Weights of a small image autoencoder.
Model: 64-pixel images, encoder activation swiglu, encoder moe expert_choice, encoder num experts 16, encoder layers 16, encoder width 128, decoder activation elu.
Training: soap at rate 0.0026, batches of 128.
Data: trained on photos with spoken descriptions (Open Images, Localized Narratives), 203450 training examples, 5.9 epochs.
Rows from block 7 of the encoder of a small image autoencoder, named by matrix and row number. Rows with one number within an expert belong to one neuron, the router's apart. Each number is 128 + 32 x the weight over its row's rms, rounded and kept within 0 to 255. All counts start at 0. Numbers have three digits each.
After each expert's rows are labels from the 100 images, of 14976, where the router gives the expert most weight on average: "top examples" is what is common among them. Only what is clearly more common there than usual is listed. The data: photos with spoken descriptions (Open Images, Localized Narratives).
# router: router (encoder.blocks.7.mlp.router.weight, 16x128, trained with AdamW), inputs 0-127
# gate: expert gate (encoder.blocks.7.mlp.gate, 16x128x128), inputs 0-127
# up: expert up (encoder.blocks.7.mlp.up, 16x128x128), inputs 0-127
# down: expert down (encoder.blocks.7.mlp.down, 16x128x128, transposed), outputs 0-127

# expert 2
router.2:097084088086132154117135172138127107093156043159139100148181109083144095116120147179127136130134075084059046138140145125184171101135054150080145135118161120088174127151147149139142123094113175061119096138164181149130084104113130129137134163158124145097109171148187152190142157161087164168132106112102106065065166130158139132142124125108103194117144138150091171114143138105158113101125
gate.3:159143152108147107121088108152141114162151123099180109112184132080141166156115141163054137080180121131126092112088183088170183095118107138152113123187129138095136165175129082140123099126144110128128113149150207123098130114093057116141067175158108151156107196146138167118123122094128181120117131129104162060117192062086139133144119137096131136092123149210122134135132098121186077162171
up.3:061119124155106073187114125079169201138153109128115095117118164167079078122141105126110156129107111094145109133079109137108111160142124150163080194116117107138113178130085111082086167155108102140181100125131072159149108126140158173174113148165143114108163072096071124115166127169143068122109127211113051149102094171147148134171097155175120100152196121116107149166112132146077138137136
down.3:107129079146103165176150085148156139092099091181099070145126152098097060088170098129137143092122125111138137092078162133123114157154128158146178138145174113137075137065109138138123103106102151082157130149223162102129136100095126240162190162112148127076129143161128076115171145152101123100136162174141113126111115149139089142133120201110130127166136116074078081107123169156096120149121
gate.4:155088125222114087167115126155072074114145168183105130142106140121164150086126131112130100108158127063095116081185161100149085156139073088121136079122101199142126109138113137097097116130114151079083159148134169162130148182136111071087158218118137068123162139165097174181159152117127154157092124123153150109142110086156144149112140115140103152126093155158150109119087089119129106109052
up.4:175154116124171162138057124068108096143117124181137116110124123113148099115106144122128123083158057136124210112157106147133114161137118064141122104105204133111144111155123098094074124132154162145164118154103103103167123154094123123107142135190137163140140129109127084126157102071088145145135113139187175143178077098108167159119185206137137109137166151059086064128099091157161066087142
down.4:135128125083158107150086139097039054127119135117141116153098094148174115189120143106100138106091130120150131121177084129130138114107163145143112074133089196126139102171129092147081156156141167125146086167090125169129106185088112091100164143154209154151109175189110152131087111050149144134077094105143184121173054130124160133073134111163148092158155133176109123121101117147142105088107
gate.5:131087097188121128118110033119140115131180119189137163079158103152062153046112178159104124165134123145090077070155181134112134186065127142114106096148102129144102159157113149131151123139155192098119157123170109181141105105114082154175124152150119134141111099112132189150145163059187162134118120063115118097164109113126140105123139148137177116069155136150102123145155088105090144096155
up.5:133083133116105129158174106126126147114138152192180135098130123174119162146068133104121143154157152153116090089132189154130146144161116190105093142218106125160106158149128152158108166106115194091133154090204176142150121100082070085135169121103115123104131162134140120208156185065190155184163160054122125097127129137107131111104079134108128109092141135164165130120162150164086135140109
down.5:169155090153117101123136078122121091096163124218109146114166079125062158099138145129133146150148073150086106085176140131127098170117085151095150116106102185122121196135125158120156184141173185109112158103142185160173098114131077138145084201124099112111109100083143179112130112077145177133212156077114130120115106122099108085109119162143109077094130155177154115124161149156125124083148
top examples: text has "text"

# expert 9
router.9:118147153152150118137132157152161172169135157144162162146093140193093174208102134130201139140197124148202152113111102142099109188185136120156122120149058152147074089125136108127164157116123116163094091151138115130138119103112067111168166057080158125077103143112087110156069154100088123114168150136185168138177144124075126156127062142164101079141095129105122143136083132140156143130119
gate.0:216052123083128173122145152134119180135128207092132132091185201095131147114133118096119126109087184127146127148124092172108155156143123153120116150156160125195163127070215155140146112106114157099125136101108128079149159133120080106097151083100105144155170060182125108147143119070179129117112137072122105137181102160152123101141134163120111133104115150103117085126097091165150159085088
up.0:114180105123169108112058129147150132094127085101144152186084056163155088108104143161165156148198112064096147109103167110163103143132114100173127139084135127137132148184065103112137142198070131233115139127142136149150144093136132113175151086110090168130080150093129138126122103136105125192173120184152166147123115084155133125168125151128112089146067128094140128114156186101114107164132
down.0:063160086137146145102128171077166099062131157091162105151138205199093101144077146134122118102099115164152125145119093121105167150091165087120086110156116154125098069121128143111098100130084142125115112151129148122121053148090140074101157133170121168120109184111092067123177127164144140123063103110137110097084173202170124138160172141145120140154171104125165131095163079142131153060121
gate.1:100081195139133128187173092111106176151109122126110115135089098136169083099095094168174188146098117141124182086120106081130099096109132125231128057160130164157091117100110138138094153181174162085182153078146112103091079162133095109156099075142141093180113126147163142156136137175129145161141108112167132124144106147069143205101115131098120135092133101107103151152156109158145153091105
up.1:177104143125091081155141132103074132121113121142076104083093106109121122115127152200097116107125125148124193160124174078097069117095072144104117105106163151117059071079124168124123111148164079063112136093142156074089105077119140111121136118139174115115160164126127155183111141092129151045156168056119143129157069196063150110127129118144120120121173188127151115134100156121114151158143
down.1:088150184130160133172127118113120109100116210100131159170134086110126130069083154100138107176091152106105146064151116139157162140092193084136112105152115157118137100146130070166111107080132089153106120102086113125114090150132142149130145158104127105136107124161110164085099076144024094163078155168118125109140169131069145149123134088188101154161154191185196159099140166098130133105098
gate.2:127118082134113156115141124078207125155121140136154086124101133098093166097140076095141135129135125094121156154151119134127139101136152084190064131209122119079175175092079124105152113056127154074113090114163119131113141078123066148092115165170176128120149131144128106152175090171188170082106164149133145117085184131037129127120149098126178095178072146147149126151142120157136101144163
up.2:107097076160158115112154112139146153165163177132131161150162162156080139150109139154128132149177122135186134117090170126068153191129191082166150083188107099084108112135078116093105128158124167142140086172158151171117130172118122114154083089122088134121114125123109133165125115095097120145168148174095128128170180190063058171122062110116142142174101219156153143142128134096124103083133
down.2:154117170110114152101163102077170164143178099148128114104174099118121132132107151167174074181093129074191154120111074153175156184168141052134053131106109078122130118114148072127105152079199141136127069153145111164140111156138127121135093143150115162145121101102074121162060107096096096118118109098100122086155104052143099144079102105124157099138112183117163148159148142104132104086162
top examples: text has "dark"

# expert 13
router.13:121120081061124141119110154145082133077175121135175134127173118066159116123124147157096117112172093088095020108145126114198203091095075144120146143123159144099142103163127129139163117107139149126162119177157157138147081135122116118125147199100123164128092162131205126168177148155151164152148115123136103062111165079107167144089099116090103183134108121135105159135129110048169112133117
gate.3:127144176137116152183143146140100092173089167104157103145137114130152079125132150146140072091078136163126181188097121111036142129103199098177129170160125167085105121092094099097182118113164157106100121081087142069112104133210108121132153082107128097142092118083126100137120109141144128117104174084186088151110130126099175097100121095125070124199134115088150155131118148180118129164161
up.3:123128187092126105163146097135150131128061089118145128080104064167166103144182095096109084092110195126120166140134076137145132132135154138200131150124116157140131053043136103091136104110150116105105154090114103083147089102132094095127207101127126084117108121152059156133151138175134139064114121142095130108170050155108121142071150100175155119154140078080129139115096155169104138101117
down.3:168107181163162146131134112104101140104145139139116119096145157106090144149084072157149156182153155108115145097122144134167097173104116125089154079132146123094138177143116123148141145173128159149150107116207107061084086113182134072100117151127117114108122042080165194117156088135165169168144124138146093116126135088119063139174055129100097137129082112158081122160147037133103138072135
gate.4:130080156125088117128091156078099135159102126112105129058125132089070114072105116107111146135135114160171122081090145110144056116159122160164100181197150153136119095073118089148113124112136109126090130074093164080123087134119074156140130122145100107076202116117094147141159127156157153069107160068073154112073065155081118131145154157117130092155148129085144073111111168188121076128122
up.4:147159127101151092116092104137103157152117087113145100103139108125152125176113084107086065136127155088148156155109150086147055133126126051141157206118128094134156087138129154125127103096121144177130113161073055098092134082122149155115168088103116092223121129155101153128177084148116075113128124155101149143125116138183108191075093092151148096104051108131190111154111095163139153140098
down.4:170104115137124103132091155110142138136177145075119156101122125117162162097155112141188141113121143143137120140072170068066170132162104085172179067130126096125135154143083094172094073198199109114124123144133115177098172139119136133106136123128130073167118092102109170162124178129127051114188115182131110103121088075130113144144199099145100121144099164103166199129159081134139160104170
gate.5:109143135141153147145017114154133156119095100113135128172100133150152172111117066129050122101160158082102155123122120112138114091171114074184164138161145142112130107126126116118122132123095190160087170116116152151092110136152174166074164095144084137127133124125194117141130111169075140117168137147140172153104152109105132087118115092104131097186096143043068128159118148172069100214143
up.5:148153131142150055115103137118154090169118190130135131125096174128125168108120082156110093115139170096134113159136099134151130141147157071111172149144162155070075089109168170101120139096157160113141137117134082092115095172072091108043167155070120150135130116198138066114152076112192164155103096115126122092145141168086162107100112135124083148163146189172125052165130132133093078139112
down.5:117139175139114072116088133160125176135109162136141149071125101101091163119146097176128097081154147111164140091090119098174116103092169115134151154127125179117115101196138141095181115181094147169099135087090165083141106169083180137136123098068145127144128083072174148077150130071084129108107160133131147135137190114104090109139090092081119156164124131082078113202149099150125114196076
top examples: text has "text"

# expert 3
router.3:181120161122133153146151132153104160198107173118101154116145163190150116124109092129137144173141183120217148110127197165171087094162117146143131040116099141177106106100152140145135164219133124168155113131115116129155107161102107107139096082137155116181170092098141114066173147109152126086085161150124128149184121146115092158172142122170137066144128111095159141157105107147161169182093
gate.0:122117106118143145154155139153092082081164102213108216137183081123097114061107162129146157151111087100111143093170143131118099153095079092112160098090119118168105115098136125116123163189157179141074151155132152184140128129146180139149105086153156122118083083130093094193099157111109135161147155116154138133137153090129064109066108171156184127103060140105144154140147112087106118086168
up.0:138150075150219148105125164133106113160166142124177172136137102158115161139154149096164154178147081115171073123130083165110156107131101099101142096109084149111148145105100087056111118138075135090053183111110177133112148107157135203145118148098057160131087096140133121146102155134111100136150092170166107168082167089133057095134101192105181149102125123136135131152110108115142074095146
down.0:157149157081129064142127142078158117110096149100151080128099160113171125172197125133119136106175189154112095125136141065156147146179123168087106168109141118090141148168097156126155147102158055132161074089114109074151097111126100146115126155056079121135128140112158078094171110101110141096094085182136101113064133200138189087170145099097084170133086136125135112120127148164156145173154
gate.1:108175196164113166106119166100149112129144129117146103160095126091138113171127183104154104154137121178146117152141078130105121097154098191112114161073177137118084116121167104164167107118128044149192133122122080078134174120123163125136169159093146099093154124147110132135146073151146151108140110125158126156126067172160178118137185086136136171085109090101136106030066165112152147137064
up.1:137092108112109103154141112126083168113129115134120162123154135139114165085141069162104110118101133101143145080088163151142113183111121092173151130170084126092169122146114149113065146158143173121056112136123148194107048203140050136105069065145144093180095151134124130155068140114096101123097149113069106095139139072093125126128095165123120090174165145166144128199148105164140128100176
down.1:141090078087157166110129120121128126119152105134129118133194107138094107105087129119114101147102136135098184165096143151150142130106146078168098077179106099113137090113086129149129185170136169096088131108139177160145132165122082081171071063169140186202106196149109115173150153106087144130127166110072149131148160029108093114167086176156128091129156111168096130133112140124104164076143
gate.2:112127125105145128125038066128135159128091075120119122136067075163104092148129084111107145087176122111155137145169150079130129062093105140149178147087099144134132156155123112122154146136102144210171164101108142115097102088123199109121125110121094153109169077128175122113145134187161138125173137154136141151145160171186109127141155128137142125118093104020083165162095127103102124210112
up.2:099129121120153118125049096133141136126078079125102132122080085164112125143134057129079148068163132117139153142156150089145148075106108141155181130115124135119150166151112105101164139161096161187176133105123169092108085070110229119118115111156096164112157071137163141114155121171170116084144119157109151126137180149175082120117147110108153118128124117028083183156127118134103119207114
down.2:120136175133140138158177160122138083161157136151132083159178174095198154084116121121127118161068163123138121135144107161100097131186146113155103108181165062126123117099141121159118131143109079073108138117099125115116147180114047131135140132117168123128120219178089097143062095100102107146126127121144111134153099056077210108145116175138120132163120122215109101115132132124147127060155
top examples: text has "dark"

# expert 10
router.10:099155143132085140160214133086130104134131087113086071119085176088141084110161150084138093101124115147132179149089120074107114045135154127126079160087184125148106136120149113106095055113164101079120155132107089120159115189155112163060098149171142079131103154151123151137131068160113098130116111134067075193100052133105148129100129100100098159164128129128147104101095150135153128093121
gate.3:124114102135169154122164098173120112143136099062189097119133150102137091122163102171122095120184128143139135071124183164162087114138138169150132113121140049121142149122067113107186117131108099150092177159131166196147158116131091187099140107112107134157150166165101181067134113167166172103120101183137147159162142124125124139208115119161178182142150137090056107106124138111120127157207
up.3:109167155099134195162163128138136170190125118109141108119099134108125085149153154167083092093161071129105124156073102083133115119087071076170193165140158106106114155083105100110129116126134129204151093111141084147156151112115090121155109120126119121159159145140130138081099136177073158138185112086116149121115116042091137138150162146172194171095132121172106062184148104160119091098167
down.3:111094206171126098150122150146173060146140168158117117107095155151115144136158098139133132095093105100084137101183097151122172112188150135157138144147085151164076136136190083165123153044148107133111123158138128156097122176063098205118174067105111173107125156166124127130114103106135095096104123149141071132103075145096128148134127122135121138207032109115092157130179127126127104114110
gate.4:169163157115142158114155124109085158123147079135116126118112126156137079168108158181218160160103098074143123162085086095135120166199129061090175075127191138081110147085078100129167106089163139146133106164179108113089160084123101172107146097125148146100137138062129141186113161161076145166091126120174138135143165124127083143157116145179165142120105120076134095099160120107085127167102
up.4:153171187110164131106147111146174154136115133138128124152106081176174145120129145134085069121098131106117114175173043108178157131131165108130096145183191162069167169153189154116116106128154134155148131108179131151072179153115190079136118148126118133108061131183176126111131127096168164179168153084136152163138132074138160127145161162106098162149172084132087099083105128100133129139070
down.4:145117123119177171187115167115170091146135138147101112180147151139195122121140106189168157091199126146177125173100058120139160099189123077115114132098179110108160136099103152118099074140151115141201058153117090164137162114160148142108095115146152132122154181143150084145094066149174062102168113136146161139123127111144181140102098076139130098109077095160091117130082138087120091137148
gate.5:068229144126096172121122103162151130092132168133086146134183118104163066122116105156037115085179119108154185100127146091091109164168125128145084163194117118122173135189160132105148124076115128119131127108092103134161128123180164136163109091176149144119070117123100129144082132090114116104071171159118092154134148089167119092131144159164166127125121132120106148193078170127161179132140
up.5:154095119110153037147167114107118101138074116120113098139047066127128099093124054078151142156142109138164096129090094112103150130184146119137179111089148137109144142136174143134092151121094178076163167092073123118088147144086099141142174070089100127131163128126127079202106134136116117130083145122109132217060085132149131126138083132153136083150175088105155144101119157140105105088150
down.5:147091130095133136105117130176096143170079110097148117083130114108100105143084094104106104138116191108137134107155130092141102189162129155092085134105165208099140172158078182113138092113135113147199102154183139159119146062129103134137089139123171140100093100099184064128175163147158142052163115168071164119118166109124160098132121115145125094083080146084118170076109084097121116119184
top examples: text has "dark"

# expert 0
router.0:121191118139151163100107105130123139114101062039128130134099112124140071204142212133079121079141142150098166142151114141104068078133162121105121123113113125116133129172112149111129105097118086085149179111074071168168124077128131133142116097119085108096152118107089118080145093171139105134148103091130101110092128152140168100112219133113207153174180116158160109122093148174159153151119
gate.0:136149119187121101124114063084122100115109087131115145081161142084166136125118146170134100139125161132132166154138071139131160153122149101127146111152112119098049078160165200126126147131125201092134086096129106076084069123163120151130169128127158069080086137150156156119102102094120137083141123082149171154146181143102144199089150120138192088091175105140074108166107141148168189178140
up.0:220163107149159153127140034146093132143107096096097133150123127096155081103098132137109153069204154140105126141190151166106144164134142125145132104131104093086154098107101153121137108139135171113128101165124169085140126125104145149140152113134131191120075039125137142083152086139104141139113145132181166152137167163100128187094173165064171091136083123093082111160072105110112124189108
down.0:171148172088136096115130130164131160103080108124127094070114102162111130117157169096198110090172136156105141115112156160115086151119095108149159141183150146172070115106079063140097088084181132141157145156108131122082116137171129237139141108153128092109153130159111085100111097148143104085132085121161125082146120141175132109061174175097098064101160119105136073142132159172129161132072
gate.1:108130175124125110103151168127117112138148173132052157134118117095094093179099154095084105166117155095137184101153067127146105135151064119151127100145040127113075139086119084125112180114159120146067121122100097108088094115144112136120043125100108078108153098178138061188176120131177094105103157146082126126154137153124146124120088112165153113132147111120140095155132142166115202047108
up.1:143088069186088143127174079198085130121105115125083111119163141124154178099141129105133177155121089080138109071135123115102156152100138169213120085120173132146157150135084152138157112123154116166145104121185164157099118167079129171129116181077147124104115136115109123122065138179074153159103107148080069117102132149097083071111129096129057143118154164160140096127174149089112127166180
down.1:088090132129135115161142146139144068168162092042143132131154092166171177121163102114078185134096131131157151194119160112211152150134133151123120112146147097070201155190119161094114097133094117099109095130118157083132191082081145089106143122121136152121089084124134160163141118131179148079080103076133115197097120162185124134104129132066152181123125096152135115132145130126111067136120
gate.2:162130126134100156145085053069151118118128117122138117070135125149094133129077081142019102117152139202132098104102169053108102126069132151152108131176076134123090095135155174141083117113132178145112131101108081152190112162102080127114089115098177150094158136109079112111111108098081174148117150112090081150152174132066106125164114177126116114161146146118162087148138140148101114167164
up.2:112110098098097063144112109137121125114174153132109110126094124133142184076148122107074128150154121148159088134087119148099113198084066151161138188150142149139191117109114159056154110133099138112096181136120142134146134119124131136085081100141148167147158171155102098107164122173137177151188152091073110057150126095121086126119164146113104093143147237077156125147074158125109125066161
down.2:169081102115166170086117133087148087152158137154128081207202161116026126116154123137182123186108128134152166159135135084170130104144109113150131136097162047136070139091127109079120194118146120130121139168100134068083111176145155145131154136134150197158102156114137116126135162122100126174128125115133127125171104111164201126153067149171109070096145119097131131124111142107094090115160
top examples: text has "text"; text has "white"

# expert 6
router.6:067137103052121151115113147083114096123112082124126147113080168120120115138187185117163113096073065131129166116119092110129125103093130105096116154092143078117130107119100151030086099094115139143132170111077076141129127118171171173127150164145109113113115136112093118118146116145138079158144067136092050115053102117149108077128148162089154161164099128110133165106165125143097124032147
gate.3:165149121107074127089110026135116151106110149176133183092132191066137162199154130183163156139165109151153197070140114168141071119158096094144144107093151129097148169098112121149144171098163107105109132179188123153084091104164146093105126140099112124098121142089131119158096103105120088159198127145125102102153142182058129146147128134148200103145114153115147115131171131139145162095128
up.3:091132140131111073141146133114141139123116144144126085138128084138088119059117178169115144107150136144113152108173217200140055132140089141124094157139157080063111156041140141120145111133126109115170067101135084116107153131112105165131104165135121183162120101191098121164176111082124144161069186125154134136154121100176102125126178121086109132105106120131090116176087116070066090090119
down.3:102143083130146074228157171138096119111078142074118110150153145084128114115179187120133111113191159112089149092136175119083124180113118170108121112176127146131116119116162170110171109180141088139096155125167067136113139136143151089150115135133176151112178179156113134110247143145191106099163096112154170203096127147147116135124143114089120122109123145113097153149164107131154093155095
gate.4:091130121111173152126107072119102048113180128099122133153112160191183168157189137103145111125092103126183133068110136124133122142090158129092187166068122102085125156156165130086096141128070122124094149078104101095138136161160125190113167144073111141192118161152090151179108104091091113127144073122102142151087087117094151063181112144109140162126104068146095141099164159121142115134095
up.4:131128120078154137112157159150162181093157039121078123142100117175153127108185144108142087150119108123089108101124151116125141116154092122083133122068107108070127156161167045101115128121072042160126180152111131146124108190108196201131113155136103160130136100126133188099156144115154106159161080142103123178131127179166121074175169111152111183152084138147094115105126129089141114157129
down.4:134117113177106116137139113113138124124193104129129103097146123133108101116186127147111076127116122069127168177115103138137131175080124104089092143114157063139190068132150162167188148131093152109034119149136171096158079100163125117112121091190160137172092131096167134113097124065133119059145082129134120078119131150112076136169181144068122138184148090136131103152098135122084180114189
gate.5:158155158110161136128099105107097133124154107147143148093128090194154060161104091113089046104157161136154179097057088107131131114095078047098119149142161142101068108147179086058091135195150111137115172141130065145118076156162160132105131120137168112078167158144111076134151139129068134138117132085101134168146121123090116138113107092129118138099122140046111151141094153124144095123176
up.5:137049111116140125174170123119163129115121081070129121074157105118140062138163135092098152139106152119146160098141130128084130148194160077139079172138084185198111139095156089100097109128130135114106077160134074102184101124104095129094126132131191126097128128143104111063151111115134071123138090112129159038116154136133139170118064175150144098124161143083142109166139133069110139185169
down.5:075129105171097106148129161204132095087092120094073145169143077182154122030134122134125163116146102043101111153147126106107181134144123136103144061163131141116100159169082106120101178115149074114097156157090118114108179084201035104147077159111128108140123107088133129128106153178152131107113165122106168137135068145145095140071104140101123141133141121152172118140129132158101112142147
top examples: text has "white"; text has "text"

# expert 11
router.11:130149161055088114141165089093176089130094121069096081113117148121136118075143125115144100081110169130123171127090080113169120090131183134131073077134121086158131158130098070131067104108156120106139152157108114132186111156130177152098079130149168061138075149105091087067105095164103117105072114164082076134085103099113138144131151124116190109178093132148119133120210151141139136099135
gate.0:096110186145112077114179195141137145142053148138117068139110122166113162149128083178123134081075171158124163161134115123167142120156125135114119085177143147123146124078118117126141187142105069156125150133108146097053098094149095098133150159123121123102138125194126139116099100118203141072081156124115161144135145121140106126111080067171094091133139078143202154129089076135120200084107
up.0:134130130138154131129103100095156164065131129116095118098106107147088134120163143082143170188170150163157100107098139118110070079133082109145116216126144124132061135125151133110066154176116130185130103124168086129112127123132124185159136056100130080137111077049118194120122119110088091151185117114148121153143065124112123129191114097136149141040137136098085138143096188122131160161155
down.0:117105135104125143165099109058108115140124099164191120147140158089175134104074149128174107091156118093174154148076099168117080143124091104154121114189171109135127131131098095178089133128151123091129204105155086123158127164085184037106102128102132163097045119163077145124075123157127099174109178102090120125160109064122151119163198126116143092139125160128148144100132141093169144135161
gate.1:105197139101173152081113102050123137100144157114130192142125142161146113112110084145062125128113111138146188083152152132139101130062097153082136161155083073089146117129154137113142135088148132062179151125109172135180149136152114131149095052122175209186127146109055078149099114109186165202103133113086081091095113114171140120132135116126124131120135123149165091127143139113123118122159
up.1:173157120153181128135187062125156185120089187107113098123116115128091141089153152167080090129140112111104121115130136143070084128125172138117126093169106098132110103142092157140151112113206167171082137138176112069072114136153094144177113126088092113133175161119173178098066115144128113084154126117156117130147150148109072161113158087097122126111088119144117113181058141142095198085192
down.1:108181112123162119167158139182079110123086122155112050083139087083146126100124159128166153164177151119124075164156186080096166086142090112142113156081169177091094121066169136044181124111124143153139142129138091161119192127134185198121133081118139132109150104115110076123153152120085116104140118123153093107156078140097178120162168121144149122092181103117128090133093153089109156110093
gate.2:126171171131127106162144115152099136115129101135101152033152112140083150123127101134144121112126126148106101073110164130135160077183118095116099125177081153155163166164135101113139122068076107091136140100064123128094081065125036120122173099071102130169111128163141123188119134072205157083109133132114137169134142128106179129095072100130098173164107137177144073146102175107094111137110
up.2:128145085098090153169122119163123200110106128106181074117124133117166195146097107137108104120094183143202102147110134088100151155158176162100104126122147117067109080130112218176144165089100128082108164138119079129205128104131144087135197150121135112134135127134156113129094147177096145097173153142134076166110128125110136108113131128166096103160143114168158113168185093152080090149055
down.2:147117139111153110089202088129115098155090136099119128102171069139120132118140111134138112038104131158032131116136157066128079143172104097137122186119057189139127157100148119072196113144143148170152107089132128119082088099120141121103134109189089119120102147139131158087177198081101131150119081126136119115140129119145082112136166155116178128141122119110168103173113145055084125079153
top examples: text has "dark"; text has "playing"; text has "guitar"